config.yaml
train_examples: 88335
horizontal_flip: true
translate: 0.06
num_classes: 3
hidden_act: "relu"
depths: [2, 4, 2]
optimizer: "adamw"
eps: 1e-08
batch_size: 256
weight_decay: 0.01
Rows from block 5 of a small image classifier, named by matrix and row number. Each number is 500 + 50 x the weight over its row's rms, rounded and kept within 0 to 999. All counts start at 0. Numbers have three digits each.
After each channel's rows are labels from the 100 images, of 14848, where the channel reaches its highest value: "strongest on" is what is common among them. Only what is clearly more common there than usual is listed. The data: telescope images of galaxies (Galaxy Zoo DECaLS).
# conv: 3x3 conv (model.blocks.5.conv.weight, 160x160x3x3, each kernel summed), inputs 0-53

conv.98:591511484516424445454508429484482473500446428511536502486462465463520504458402531346510486497428457491415517445428519446480488428479536388481485414513405502454460
strongest on: shape: featured or disk; edge-on disk: no; spiral arms: yes

conv.156:493531529486434404477475451577407467456514516532527465466426503508480376484419465505426465473421486412573431474445460529401482425508470482438528474503496452419462
strongest on: shape: featured or disk; edge-on disk: no; spiral arms: yes

conv.58:429424489429491520459565448412486480510495494513535441510508465469510479460476406485497487527512380453491515451489415493443475458534520446446543445399456447511546
strongest on: roundness: in between

conv.2:536494540471436488461387454541442491442474509367502496439467492556416462494480494514481494549429459501452495455489508451437434530495515531520478497475507482397425
strongest on: shape: featured or disk; edge-on disk: no; spiral arms: yes

conv.65:476409489450513504457566513384495528480406497474460457478485461539560510446509476363472426511552452481451464448482518452447526510559485438493540442474375459505467
strongest on: roundness: in between

conv.124:479464513429415522500533464535451439529504551489458528528518626472504516481498515526564514555493435517410522323448590492503501531618430479506513596467479513520575
strongest on: edge-on disk: no; shape: featured or disk; spiral arms: yes

conv.76:550536495512456515494513508605470473489479400468470498489459551486520511479499486553491491584498439508522518434477583521511476507615472561457550582478433491440472
strongest on: shape: featured or disk; edge-on disk: no; spiral arms: yes

conv.148:542479491530443411505456533496484504483494508552484441462450486541431391445416447513425472504410459414580395485509492553406499445502462527448451470479521425426449
strongest on: shape: featured or disk

conv.46:499441426494568449521491520493586501550480511554524452563600449489499502519477478474536512465467388550449578406476407469458532623455463501523511526471525454510514
strongest on: roundness: round

conv.116:468437437418432472466502427433478567542468488568585434497526462542464478456516473514517503428528365537512511473451486517506584509501544464368559477484480409523543
strongest on: roundness: cigar-shaped

conv.80:453440426460488496496583469391498532492500482498525421439479383528494466446500337486449497461484430492547464459529508567460497454501560492395550439385455429447458
strongest on: roundness: cigar-shaped

conv.114:437509503566437479497519388530558564516477446509514516453502495485479484522413535380490527476467420552515517455507569539481516413512592481477539481521476531422471
strongest on: shape: featured or disk; edge-on disk: no; spiral arms: yes

conv.21:444552602439425478544457429528480397469474493522515487463478535491452529488499518503491412500553483560402537493490440521517512483504500438510437430571498523531456
strongest on: shape: featured or disk; edge-on disk: no; spiral arms: yes

conv.95:476458553415477480447509450527479497551520503504536454519581467490400489491516493495549528486532407560476586436513454534484578523449559488446583468482478473516549
strongest on: roundness: cigar-shaped

conv.122:432455497385508458518552519494414548475475384567406436462451518499483467443517430540392423469450443479524403532517478622466439436577501477405482493480509427497483
strongest on: roundness: cigar-shaped

conv.53:421530484495519434469499401480500554495464407479472487482492492517497397486521478486446508430511421380478492477444439514517513455559499481429585416552448464482478
strongest on: spiral arms: yes; bulge size: small; spiral winding: tight

conv.109:504400515612471567480508499499449438513517465487497436490504515512616484414556476474496522553513482480587456554503545453487465496549479539449511498464496433536541
strongest on: shape: featured or disk; edge-on disk: yes

conv.110:549476471379499534550536505541657603471482486505557551413411523498513495473570542508412536498534617468523446517538501490513464439531489492475477462531509555505496
strongest on: edge-on disk: no; spiral arms: yes; bulge size: small

conv.105:476407479470513464454567391434548495486498493525533451486560448500515439464479446456545523437543394453525525439479473502474581499489491482455574435428412450504515
strongest on: roundness: cigar-shaped

conv.128:497463499457514484500478477529459603493481557469417473412511388438481494530428448501464486518464424426499481518539468556475578510434474477420416592485462470499515
strongest on: roundness: in between

conv.71:536486504522447387458410472535456465482466469519561456437472501561437422465415489492413429509375479446537425494487521486347450485517496535467501435504497443385427
strongest on: shape: featured or disk; edge-on disk: yes

conv.101:485509562427389427451518474530398471461515567507606501441424512477416432505451580488435461506415496500494499418524517447402473454513473482577519492558473512453515
strongest on: shape: featured or disk; edge-on disk: no; spiral arms: yes

conv.89:500542543513428409447456455522426426429519524541518503414394509474401420505460555462401470516411509471501467493488506471411477453506472485570461466539480514395436
strongest on: shape: featured or disk; edge-on disk: no; spiral arms: yes

conv.151:445410577434519453485527430510417553491455489457525408490546451498445505461537484467496481469542354547468518481523459473488584478459507468409512443469416434502438
strongest on: roundness: cigar-shaped

conv.19:540436499528502476452424610541449483414480521533409411485481462501488420428534482445457474488518517437507501506552490442462436513502463472520499536461412412453493
strongest on: edge-on disk: no; spiral arms: yes

conv.32:503483449437424383417528489511485498487415420504477459484486481537484479469474506474540417495448483509505566469410540410394464469493547448531519470546507450516480
strongest on: edge-on disk: yes

conv.61:518502432465528511562456532487479532538469456599462449431465492493483455532463438511433451450510418487425472494577448522478571447511425495495461522414399452415496
strongest on: roundness: round

conv.104:533451444509452487473522522423495560439427430509501502524525506584487539478531480380515445464562476508443518455508469452446507539557502456495531462476372507499444
strongest on: roundness: cigar-shaped

conv.87:525485422427501520538461561474441586547501441642478471462451485529502454502507405561437440457495438453494411533533473576543606439521502522418476532415486456455478
strongest on: roundness: in between

conv.94:524492582502396478463502559426547548545484503552606534492506480491492493546412523388485547426436444500509437412476533481446571417488592456512566475519492530482505
strongest on: bulge size: small

conv.26:528471463500569476478505547526587528562513527582571479580635453485519525534498475454539480454455389551451579424499450467469488620456512458514490563507527479503538
strongest on: roundness: round

conv.78:418400547507453455498403492427475431444476509472469426450461535547425485501468481507446461554444491490432417552477553450410475482547526514494467437531529419418423
strongest on: shape: featured or disk; edge-on disk: no; spiral arms: yes

conv.90:513497606454387431470407506545476495489479507513596469442455501481437436537475486551431468445440466470520421450458523497382534459531518523452546512512484456489507
strongest on: shape: featured or disk; edge-on disk: no; spiral arms: yes

conv.138:511574494486388436447506500495439486469479424514411502482436503471436468510454557476487478548450493496455546508408505425456446425518431448557490492526449496437456
strongest on: shape: featured or disk; edge-on disk: no; spiral arms: yes

conv.103:439459423445452484492516414434449597504501433540542444462513435517488486479541414509436496505482367450525435462506435585477474492543526488406534438451456443459495
strongest on: roundness: cigar-shaped

conv.42:524454513479553457538473504495507554562479555516563450472610430530472479474357444450503460462442392466505511513506454572488519544489471473418420552503471467449585
strongest on: roundness: in between

conv.36:482481445422463517456566479401568524463482478511452444445466411492527453413526407409456472482511471447547470435457541531477491434524526415387558429413449464468459
strongest on: roundness: cigar-shaped

conv.55:419517497538505482499495440559472533493439555459515444418513461544449510462485541387460472499475424521397495488507566481487506489502448404546451440511402515387444
strongest on: shape: featured or disk; edge-on disk: no; spiral arms: yes

conv.144:478504523483524426475500477551472500474470525449495452495600495446438449520530484466532466448502328475464505461467493474446560532497454453425544540479460472421455
strongest on: roundness: cigar-shaped

conv.22:445530555469510511543543526595483602471451565440431496471536503569481531550481551484534476555435424492518486473630592576454514544577456484577445607511497505522506
strongest on: edge-on disk: no; shape: featured or disk; spiral arms: yes

conv.150:389448533476423495472503446447621573434439500546435481441449483558496480485585480429449492539579463495449498460478488440451464407470427440447433491497392526510493
strongest on: roundness: cigar-shaped

conv.49:505524529511407397456486452516436462510486541505611496422474511516441427473417554486427499516382475475510482473486526474367456457521483523538501482540487488402479
strongest on: shape: featured or disk; edge-on disk: no; spiral arms: yes

conv.108:538427509514476421497510489501462430449501467552518406501442460503511383448403487509417461495381528418580399500519533501412473462567427515479524452482513412499509
strongest on: shape: featured or disk; spiral arms: yes; edge-on disk: yes

conv.57:385414604507452498495572441459588482453480458461441440417453494521496468462558449449415486518557466499435490461526536492453475390538445434411500452488425457490483
strongest on: roundness: cigar-shaped

conv.27:636519479530458489474441461490581506428424377479470484532419493504525489478509498403492479525525460525475533484425531379538466474525476429455495431494414485442433
strongest on: shape: featured or disk

conv.139:445442479493492476476476469471515604526488416505404402530534561538475420501526472567540485557498515482493416580510480474507412512527441497480432512503547391483460
strongest on: shape: featured or disk; spiral arms: yes; edge-on disk: yes

conv.0:446422486497487488500525513499451512509523513511391454455519501531483401442445529540430460488387474465571451470562528559455500496552388513553400444508506456475514
strongest on: shape: featured or disk; spiral arms: yes

conv.63:448461436399459446401488456482487599510494536513535470527539434443460462493501421515505457509474361470552444497551448590485502507493544431381470450446467470483495
strongest on: roundness: cigar-shaped

conv.74:568428467567524536531487514470514565528472488484491425521495519500450451534540453459519533657481495519566475536480553531457489476533493501444483499456448422563530
strongest on: edge-on disk: yes

conv.134:518473484485536488515519458498464609460471533464433473441518393483445501517460426528497528543467416423476475548549438569446599510446467504350442550466467452507482
strongest on: roundness: in between

conv.153:475483563472454495521540496527473516485497634544446470450529448534418474510512503412474577480451397445419473484506473514453533504505410390511469510464357504422509
strongest on: bar: no; spiral winding: tight

conv.118:441530557528470489525553484561510522479469581484474520447514475531421522522519524371484568517501449523408513456499534469479493487509440441525506488482344565392470
strongest on: shape: featured or disk; edge-on disk: no; spiral arms: yes

conv.24:475568640459412462531435474523438418488511561541472494452454525432429527528478574537458431463485534530461506512450424550499544471491490472574435458597524505483474
strongest on: shape: featured or disk; edge-on disk: no; bulge size: small

conv.31:493419467482511502473461575423490523516413492473450438465548439498511531485445495424498427508503445461445474450470456462446508532528451509500488472500404435487481
strongest on: roundness: cigar-shaped

conv.140:483502603453388546541510436537486408490531570518445539480479682500513537530513547548525543560533446532405520294428584486529538476634484492568526542530493532496543
strongest on: edge-on disk: no; shape: featured or disk; spiral arms: yes

conv.6:400469500503490423454561465412515463440477513477528420527474470507450513486523364398496446514524408503504545450523523466414519475502524387399552479351382438486495
strongest on: roundness: cigar-shaped

conv.141:384538565456507431477547452542493564436466499409488449580554474470402484533554485526502497480504383502413491490542462465433531485477493501428528470482504464520431
strongest on: roundness: cigar-shaped

conv.117:545516598473393421492467524491463453516518624608589470467494462485406443516431605485497492519404504488499510476474514472432551482470487491596488455593503484490493
strongest on: shape: featured or disk; edge-on disk: no; bulge size: small

conv.152:493458565462420551522528476532471413502505587492445521473493649476510549500500521508527523542505459537413544277451617482502516524672476476539545575491461506486560
strongest on: edge-on disk: no; shape: featured or disk; spiral arms: yes

conv.77:491533496499350410459526471484430486477480464536379483444483541516466434474417517536499434534419524450493466510432492505447444472542356437569514523508502465443489
strongest on: shape: featured or disk; edge-on disk: no; edge-on disk: yes

conv.119:536529493499424455472499472501512532442487439464564495464412503480478495492476533382453499528488494507481520447418528394483438462509462400507548432497358503401430
strongest on: shape: featured or disk; edge-on disk: no; spiral arms: yes

conv.47:510482454517558449475497550527593474537518530582576476582611453482511503536500496443546487448448349563443598421480443461458521589462511483526504568507532475505535
strongest on: roundness: round

conv.157:565498405531487467532429530438538536535417498534432460475522414498498453492384490458479470411466447484454458453487432482474564495423519493495453531508494421485469
strongest on: roundness: round

conv.39:528512494463564487474509529539598527523513515586594487610564464464523488558523481483529484462488437526379556450506450484488451548446502485502484585514522496498566
strongest on: roundness: round

conv.8:422564600428393473530447419534424384492503511559529498447444534444422527510471518516464434467489475538409521443461423570494531467497523481529455457545505514499477
strongest on: shape: featured or disk; edge-on disk: no; spiral arms: yes

conv.133:522500580405508510481576451541406483570529595485499514497585500552441481493487432452554421479549547505431515496486489533460518553568502339477566548467505512525585
strongest on: spiral arms: yes; bulge size: small

conv.111:400524475499486427430521465544523503474441471410459495408430446401408547493456504463455488521451494522469479459528574488449468444495434553455471402537461508420456
strongest on: edge-on disk: no; shape: featured or disk; spiral arms: yes

conv.35:427539546478408415495466476539403437426484550536491496420386527511416462520427502520424402503422484506449483424466494535412490445512485506520474478512499500453444
strongest on: shape: featured or disk; edge-on disk: no; spiral arms: yes