{
  "model": "image classifier",
  "dataset": "telescope images of galaxies (Galaxy Zoo DECaLS)",
  "train_examples": 88335,
  "image_size": 32,
  "crop_scale_min": 1,
  "horizontal_flip": true,
  "translate": 0.06,
  "targets": ["shape"],
  "num_classes": 3,
  "arch": "vgg",
  "norm": "batchnorm",
  "activation": "relu",
  "depths": [2, 4, 2],
  "kernel_size": 3,
  "stem": "single",
  "widths": [80, 160, 320],
  "downsampling": "avg",
  "loss": "binary_cross_entropy",
  "init": "xavier_uniform",
  "optimizer": "adamw",
  "lr": 0.0041,
  "beta1": 0.9,
  "beta2": 0.999,
  "eps": 1e-08,
  "steps": 40000,
  "batch_size": 256,
  "epochs": 115.9,
  "lr_schedule": "step",
  "warmup_steps": 2000,
  "weight_decay": 0.01
}
Rows from block 5 of a small image classifier, named by matrix and row number. Each number is 50 + 15 x the weight over its row's rms, rounded and kept within 0 to 99. All counts start at 0. After the name is the row's rms in percent of the matrix's.
After each channel's rows are labels from the 100 images, of 14848, where the channel reaches its highest value: "responds to" is what is common among them; "peak at" is the part of the image that holds the peak. Only what is clearly more common there than usual is listed. The data: telescope images of galaxies (Galaxy Zoo DECaLS).
# conv: 3x3 conv (model.blocks.5.conv.weight, 160x160x3x3, each kernel summed), inputs 54-107

conv.108 114:31 41 46 52 38 31 38 68 43 43 49 34 20 34 29 34 53 62 35 44 63 53 45 52 34 50 37 49 33 46 69 56 53 19 35 45 46 43 71 36 46 56 25 49 52 30 49 32 64 51 48 61 32 41
responds to: shape: featured or disk; spiral arms: yes; edge-on disk: yes
peak at: bottom centre

conv.49 137:54 50 41 66 60 39 21 60 39 40 21 37 54 57 09 56 77 67 39 29 51 41 28 31 38 45 53 45 42 36 44 52 51 41 48 29 35 45 73 46 55 45 57 38 48 30 39 32 58 45 22 59 30 23
responds to: shape: featured or disk; edge-on disk: no; spiral arms: yes
peak at: centre; bottom centre

conv.71 128:46 43 41 48 64 34 36 62 43 44 11 29 33 43 21 54 58 58 29 43 65 40 39 44 33 44 35 50 32 40 43 56 45 29 42 39 35 32 66 37 50 45 42 43 48 28 47 30 61 52 36 61 25 34
responds to: shape: featured or disk; edge-on disk: yes
peak at: top centre; centre

conv.119 108:36 53 44 56 54 26 38 59 25 15 17 30 62 69 27 63 59 57 36 26 55 50 38 25 52 36 44 35 56 63 52 45 43 51 68 32 48 50 54 39 51 48 44 39 43 22 49 35 64 44 38 59 23 34
responds to: shape: featured or disk; edge-on disk: no; spiral arms: yes
peak at: centre; middle right

conv.63 066:50 57 44 71 24 58 28 39 44 53 48 46 40 48 73 48 85 35 40 55 30 54 32 49 50 64 41 61 52 45 39 57 43 30 49 37 37 48 37 37 48 45 50 63 33 31 44 59 35 21 25 38 68 44
responds to: roundness: cigar-shaped
peak at: middle right; top centre

conv.61 083:42 35 34 35 25 51 50 38 68 64 60 82 50 42 64 54 44 40 32 42 69 53 40 54 47 23 18 48 36 26 45 73 33 50 51 55 22 43 53 47 47 73 45 64 53 40 13 39 24 24 57 19 46 69
responds to: roundness: round
peak at: bottom centre

conv.140 114:47 62 57 47 52 54 38 74 59 34 68 61 58 51 40 48 45 73 31 50 34 29 60 77 62 46 49 51 59 47 35 43 62 64 46 54 54 61 39 61 68 37 62 58 30 57 45 72 52 42 69 54 79 19
responds to: edge-on disk: no; shape: featured or disk; spiral arms: yes
peak at: centre

conv.104 102:35 34 27 49 45 39 43 53 34 22 43 26 36 45 64 22 65 41 61 39 76 55 46 63 68 30 23 44 34 47 41 48 46 38 32 40 47 40 43 40 33 29 45 46 30 46 46 45 51 44 59 39 40 42
responds to: roundness: cigar-shaped
peak at: bottom left; middle left

conv.47 111:41 52 42 56 55 56 64 31 31 52 43 47 50 88 35 64 39 31 38 42 82 80 38 49 50 42 60 84 50 63 61 58 54 46 60 32 60 39 63 43 43 34 66 49 46 29 23 29 33 42 53 44 60 77
responds to: roundness: round
peak at: centre

conv.153 101:41 26 53 56 37 64 42 56 32 25 70 52 48 14 28 58 67 68 40 38 34 62 38 30 42 29 40 49 49 46 38 39 54 31 40 37 42 43 46 36 26 48 48 38 18 48 30 60 41 32 54 23 32 45
responds to: bar: no; spiral winding: tight
peak at: bottom left

conv.65 119:55 23 23 47 20 40 54 59 59 25 60 27 33 39 62 34 49 36 58 57 59 30 49 61 48 22 54 38 23 48 59 48 39 25 40 61 48 50 33 37 47 29 18 59 26 48 72 39 48 39 60 47 49 53
responds to: roundness: in between
peak at: top right

conv.24 131:50 47 65 55 57 51 55 36 45 51 34 63 48 26 16 43 69 82 45 30 40 84 44 37 63 55 54 34 58 30 40 27 47 47 41 20 28 40 41 45 49 53 37 41 53 58 24 49 52 50 59 62 56 31
responds to: shape: featured or disk; edge-on disk: no; bulge size: small
peak at: top centre

conv.157 108:46 15 00 48 56 52 43 37 39 48 49 55 36 67 38 46 51 42 65 26 52 35 36 63 57 25 41 58 19 21 52 49 39 38 42 38 31 34 54 33 62 37 61 47 53 22 30 44 41 41 57 38 35 59
responds to: roundness: round
peak at: bottom centre

conv.101 128:61 51 49 57 44 30 29 58 33 45 24 61 60 40 08 59 78 77 37 25 47 46 24 34 38 51 55 40 52 40 44 39 56 52 25 21 47 52 51 47 63 59 54 28 57 47 28 51 60 15 41 61 37 17
responds to: shape: featured or disk; edge-on disk: no; spiral arms: yes
peak at: centre; bottom centre

conv.128 078:40 37 33 55 27 73 49 43 27 65 66 53 46 36 68 66 48 33 60 44 69 48 45 32 54 05 33 55 39 43 40 70 47 54 76 44 32 46 41 26 55 37 50 59 47 40 00 55 35 24 46 32 46 54
responds to: roundness: in between
peak at: bottom left

conv.134 075:45 39 34 58 23 75 46 58 35 80 62 46 61 35 61 64 59 32 66 37 62 49 46 22 55 06 39 60 38 55 40 62 47 52 75 33 22 58 39 43 64 30 45 56 38 46 07 57 43 36 54 28 38 60
responds to: roundness: in between
peak at: bottom left

conv.53 075:49 48 68 63 47 29 40 40 64 39 50 39 32 62 58 28 69 76 31 65 58 68 42 66 55 17 64 60 58 56 35 64 34 36 57 39 40 34 30 53 59 28 44 62 39 56 72 21 47 28 43 44 54 45
responds to: spiral arms: yes; bulge size: small; spiral winding: tight
peak at: middle right; middle left

conv.8 113:55 52 62 72 44 50 53 32 52 46 33 55 49 17 24 47 71 63 31 31 53 88 56 45 61 51 55 25 56 20 39 32 51 46 38 30 30 44 47 55 48 43 37 52 33 75 29 56 43 34 52 48 55 25
responds to: shape: featured or disk; edge-on disk: no; spiral arms: yes
peak at: top centre

conv.58 097:59 45 51 44 33 61 29 58 71 54 64 20 42 44 59 67 41 29 31 56 59 49 35 38 28 33 55 51 48 58 57 88 51 27 43 53 64 44 39 62 63 24 35 60 38 43 52 43 27 00 33 39 53 45
responds to: roundness: in between
peak at: top right

conv.26 117:45 50 42 52 58 47 69 34 33 52 49 44 52 84 38 65 33 28 31 49 92 77 40 47 41 43 60 92 47 54 63 61 59 47 66 39 63 36 61 42 46 31 67 49 48 26 20 29 24 41 51 53 59 81
responds to: roundness: round
peak at: centre

conv.124 106:32 59 45 44 46 60 39 81 45 32 61 62 48 65 39 53 33 61 19 50 44 14 60 86 58 30 54 64 52 54 30 48 57 58 57 51 58 63 44 34 77 38 61 59 39 41 47 59 63 36 58 61 72 34
responds to: edge-on disk: no; shape: featured or disk; spiral arms: yes
peak at: centre

conv.138 102:16 49 42 43 56 23 31 67 38 33 31 52 46 63 47 63 25 57 35 42 27 36 40 54 41 32 49 43 58 66 12 32 40 39 59 45 45 49 43 26 67 44 52 62 46 48 17 23 58 57 44 49 49 27
responds to: shape: featured or disk; edge-on disk: no; spiral arms: yes
peak at: bottom centre

conv.36 093:63 50 40 46 23 52 27 34 55 40 55 17 44 43 71 48 44 26 44 70 37 37 53 51 44 66 40 32 45 56 53 61 48 31 51 62 41 50 33 60 49 32 46 68 43 60 61 52 57 11 41 36 52 37
responds to: roundness: cigar-shaped
peak at: middle right; centre

conv.103 083:50 41 45 62 22 49 24 42 57 44 45 40 55 33 74 29 82 37 43 53 38 42 51 34 52 52 41 49 54 66 52 78 47 61 41 54 39 51 21 57 71 26 56 70 27 47 47 18 31 15 25 27 57 37
responds to: roundness: cigar-shaped
peak at: middle right

conv.94 114:73 47 37 73 35 27 43 58 53 33 61 60 52 51 32 32 73 60 54 35 55 57 55 45 33 45 66 52 49 13 39 75 48 36 28 41 31 44 53 78 35 32 57 42 26 43 53 55 42 27 56 27 39 29
responds to: bulge size: small
peak at: bottom left

conv.74 081:49 31 16 26 35 42 37 66 36 41 22 71 41 57 50 75 41 58 41 50 59 30 49 58 39 68 55 68 37 28 34 53 55 35 67 51 56 44 57 29 52 70 45 53 65 45 64 66 87 59 24 44 31 51
responds to: edge-on disk: yes
peak at: centre

conv.90 111:68 50 59 63 17 35 20 61 46 60 43 56 41 36 34 57 57 54 20 37 44 53 47 51 31 29 60 32 42 25 27 83 49 41 25 43 41 34 70 73 66 54 45 49 52 52 32 52 36 25 51 59 47 14
responds to: shape: featured or disk; edge-on disk: no; spiral arms: yes
peak at: top centre; centre

conv.32 078:51 41 29 64 66 32 42 42 53 37 25 48 45 64 47 61 39 63 18 45 25 62 45 86 54 54 68 39 38 76 32 50 38 44 68 39 53 50 50 41 44 44 40 56 45 72 53 35 57 49 44 53 99 36
responds to: edge-on disk: yes
peak at: middle right

conv.105 081:69 53 50 49 22 58 41 39 56 57 57 28 55 51 65 64 57 41 50 39 48 74 38 38 49 42 66 42 45 70 45 74 63 56 34 41 65 46 26 87 53 18 40 59 24 63 51 58 37 07 35 28 82 59
responds to: roundness: cigar-shaped
peak at: top right

conv.117 126:58 41 51 49 46 42 39 50 45 48 37 65 61 37 08 58 84 88 43 22 41 60 27 33 44 56 61 42 45 34 36 49 55 46 30 19 32 46 60 54 54 66 42 30 41 54 30 56 42 37 53 63 50 25
responds to: shape: featured or disk; edge-on disk: no; bulge size: small
peak at: bottom centre

conv.39 116:48 52 48 48 51 37 62 26 38 54 51 44 36 73 51 64 15 37 20 43 92 76 46 58 23 48 61 91 47 50 70 73 53 53 66 42 72 27 65 46 62 40 57 57 65 38 51 23 07 47 50 65 61 74
responds to: roundness: round
peak at: bottom centre; centre

conv.139 093:48 45 38 18 34 44 28 42 52 43 45 32 30 35 66 49 31 49 50 45 52 36 45 87 28 35 48 61 52 34 21 57 32 41 66 27 53 36 59 28 73 43 16 53 71 63 71 58 43 58 36 68 35 54
responds to: shape: featured or disk; spiral arms: yes; edge-on disk: yes
peak at: centre; top centre

conv.148 111:38 49 39 31 43 42 29 59 46 41 32 45 34 47 35 49 69 63 25 33 55 38 48 43 42 34 20 42 33 19 49 52 36 32 57 39 27 41 78 33 56 58 41 40 52 19 34 34 63 54 44 57 21 37
responds to: shape: featured or disk
peak at: top centre; bottom centre

conv.133 085:42 70 62 57 44 53 44 43 44 41 47 55 47 59 41 79 39 69 54 40 67 45 33 51 52 17 69 62 61 46 59 49 58 34 78 39 70 57 53 39 53 43 66 54 48 58 78 55 32 39 42 43 80 62
responds to: spiral arms: yes; bulge size: small
peak at: centre

conv.46 120:41 41 30 50 46 62 65 48 35 57 46 47 44 84 28 59 47 32 67 32 76 58 34 43 59 40 53 76 35 57 67 45 51 44 59 22 49 37 56 35 45 28 69 44 40 21 08 43 39 33 55 43 55 82
responds to: roundness: round
peak at: centre

conv.114 121:66 45 30 82 49 59 38 49 58 27 58 36 54 45 34 14 78 55 48 49 37 63 60 31 46 52 61 55 39 12 48 45 48 25 37 44 31 57 60 71 72 09 57 54 23 39 80 65 63 56 63 14 52 36
responds to: shape: featured or disk; edge-on disk: no; spiral arms: yes
peak at: bottom centre

conv.141 063:38 53 56 76 67 55 33 44 33 72 15 35 57 77 45 56 73 27 54 59 52 69 35 23 26 53 74 56 47 59 51 42 46 46 64 42 64 48 55 35 32 17 53 65 18 72 54 64 19 20 58 36 37 54
responds to: roundness: cigar-shaped
peak at: middle left

conv.6 093:46 41 49 30 29 50 47 59 39 30 49 39 34 53 42 63 42 14 31 58 45 65 44 40 43 42 59 42 47 50 44 45 52 31 44 45 55 61 43 51 37 34 35 51 33 63 55 56 27 26 53 40 62 57
responds to: roundness: cigar-shaped
peak at: top left

conv.42 068:25 26 34 51 29 70 47 34 59 62 47 53 45 51 48 58 44 40 32 19 81 49 42 32 50 18 44 49 37 37 57 99 57 48 63 32 44 43 21 34 68 62 63 51 52 30 35 36 42 28 31 20 54 65
responds to: roundness: in between
peak at: bottom centre

conv.151 071:52 30 50 62 45 61 37 51 32 69 49 30 61 85 62 59 63 47 36 56 43 58 36 33 39 69 55 42 44 60 48 66 45 33 56 44 39 74 42 27 43 35 39 61 21 67 47 71 20 11 54 29 60 61
responds to: roundness: cigar-shaped
peak at: top left

conv.87 086:51 50 50 49 14 50 38 25 63 67 44 65 50 32 77 43 71 44 47 50 72 38 54 53 69 29 28 48 41 21 34 78 45 68 47 53 36 39 47 47 57 53 41 67 47 47 32 46 35 23 56 32 41 58
responds to: roundness: in between
peak at: bottom centre

conv.35 099:52 52 46 44 53 41 40 54 40 52 17 61 52 23 33 48 63 47 19 38 41 64 38 47 43 51 53 26 48 31 28 28 42 39 24 30 38 40 57 45 61 47 18 35 57 43 35 58 49 30 53 75 45 22
responds to: shape: featured or disk; edge-on disk: no; spiral arms: yes
peak at: centre