python train.py --model="image classifier" --dataset="telescope images of galaxies (Galaxy Zoo DECaLS)" --train_examples=88335 --image_size=32 --crop_scale_min=1 --horizontal_flip=true --translate=0.06 --targets=["shape"] --num_classes=3 --arch="vgg" --norm="batchnorm" --hidden_act="relu" --depths=[2, 4, 2] --kernel_size=3 --stem="single" --widths=[80, 160, 320] --downsampling="avg" --loss="binary_cross_entropy" --init="xavier_uniform" --optimizer="adamw" --learning_rate=0.0041 --beta1=0.9 --beta2=0.999 --eps=1e-08 --max_steps=40000 --batch_size=256 --epochs=115.9 --lr_schedule="step" --warmup_steps=2000 --weight_decay=0.01
Rows from block 5 of a small image classifier, named by matrix and row number. Each number is 128 + 32 x the weight over its row's rms, rounded and kept within 0 to 255. All counts start at 0. Numbers have three digits each.
After each channel's rows are labels from the 100 images, of 14848, where the channel reaches its highest value: "peak at" is the part of the image that holds the peak. Only what is clearly more common there than usual is listed. The data: telescope images of galaxies (Galaxy Zoo DECaLS). In brackets: how many of the 100.
# conv: 3x3 conv (model.blocks.5.conv.weight, 160x160x3x3, each kernel summed), inputs 54-107

conv.15:096144142164171122104090136111115129100152143144051105089149146167153203174043160101140142063111108144221118118150136064125086119142164148186117129154139195164137
peak at: bottom centre (48); centre (36)

conv.131:132116137157085145103128134122134145066083148113198162046090136175113184117125147127119093136153142068117129101088150147175066080155130113108106179112046146141096
peak at: middle right (41)

conv.91:108071115133086147128096103140133121130116152129124121174129135152086112119173159162119113116135143059097098158152107076122076105102089090118172050066126065150145
peak at: top left (98)

conv.34:114058120093120162143129064139142144113048151093135137093112122094124137157184126132092122103133118062073087136109176071163180110075124074183179125132073137090147
peak at: middle left (25)

conv.14:180146114179071110102087147137176103121112149127155142121120121168103131150115168114116156127161123093126111140156067175173035107166095140192127062074118124180159
peak at: top right (46); middle right (45)

conv.146:160125119160042120121109141152150120118143153125122143072122112204080105164119142093112147131157131105114075122146069188111035098126073126109162095062140080202134
peak at: top right (47); middle right (30)

conv.118:126088123170141153124132099038140111166090069111186147151103098167099059128118138112121134131086144084095082107146125131063109125085073085112141136118128076120128
peak at: bottom centre (37)

conv.149:125074080119049106121141124061162070086092141095120110145130144084117154132078130096087119142134121071088136120133105104121082058138077127171099119091145103137126
peak at: top right (57); middle right (25)

conv.75:175138123131056145099074131142123104142157124149172102116076104188106099165082139100111147148145127140137065114122112175120066137092090142062132117065101114148111
peak at: middle right (38)

conv.48:095111094149123091111138143090056042166139131103174131107119140169104139187098121090110136157118116131165097119137149115099088125123055052134110201142096132092111
peak at: centre (68)

conv.68:121102073091094126090147135156148082093089198162114084153129159098109120110121087141094119124193123108143159067082106120163099069136126086093111087041108116083106
peak at: centre (61)

conv.16:127106086139156174120157207136128112154158104120135144133124065167122137183096098114101123159112125111137107092165122170160060139083080087119110180088170147103129
peak at: bottom centre (40)

conv.21:135109144205171152146070184127062083146095088114197157125112126220143128183143127113134083142102145134113106109112104176122060107144083192102144163109123119146093
peak at: middle left (49)

conv.38:083133166097074163124114082117157147117076108162111163078126138147105093128084147137148128107129128074134128138131135057134117154171058134149154102078116065153135
peak at: bottom centre (34); centre (30)

conv.95:101114152200108154090095066135095069118201156156143131128136084167111128175152147143145174115104109131167091172148162120080046157153068160098131101049129090170127
peak at: centre (61)

conv.84:129121124143138073091131124136122134103164129102141129118086079125083152069105187165106125111148104102159068076106124109135126106120151128203140127099112148137133
peak at: middle left (74)

conv.52:092085112123108123081094087112114131106134149123133111116129151119111072121166099153111126103184129086108097106122085146148113135121103083147128086063095097154086
peak at: top left (55)

conv.62:158084099136029146139095104143103147142095183132156128151124172111123164131142112151100098089159110122087115100093173104165107105105072132157189106059087119144161
peak at: centre (39); top centre (27)

conv.51:112155191108113100078095142114128095124098128177115168122114101117112165127107160106163170106132143069143109121111176080148139106129116154196169086137132074193105
peak at: centre (99)

conv.85:130143160180148158109104106113100137110156106153121112047138161219125157117069185142141129124164135147211101142133142111175110142171167123233111075206141197144124
peak at: centre (57); bottom centre (25)

conv.89:121123135133145075100145098099074131130090043125178171123076103144083091117128125077136102095095127106104065092098151110120140122090131085080117154111101150091083
peak at: bottom centre (43)

conv.120:139083092098070120119126146082150072100120169105104100128135148079110146087104117103091139133148126088127148126105090109135079056140075134173116120064150122143128
peak at: top right (70)

conv.33:124103120068179116092108123126094085141152150201062124111131034074099174130137100107129159119151116098152129117135146123102124109089138129094184077100098119133117
peak at: centre (70)

conv.22:089120099121090205141169143121119101143102087089154142141134106167083114135128125146087133142112157060094143114139165150109082144103104132071178095064125096130144
peak at: bottom centre (74)

conv.136:109026026130088138132146105092133081113154147139126089168128128100116159155079112129044109154115112111127137100131134095142086104138094119143145119105132144135164
peak at: middle right (41); centre (26)

conv.56:085102172126124140082101130093170095152098134161143189114145076140106124126129133129168148123143122090106140115120126087096111100164038157135163088070111029199090
peak at: middle left (44)

conv.72:121136127132149101169101153131134140097214128154084100061136255213111143079103169172123128138199146142183150143069154131138110115132144123149056045116118155192150
peak at: middle right (34)

conv.1:087146120111101052122119100115146173125094166123105138140158194112133121056114121136128112068139125110107147110092124117173120125150138167124103113093126132171132
peak at: bottom centre (26)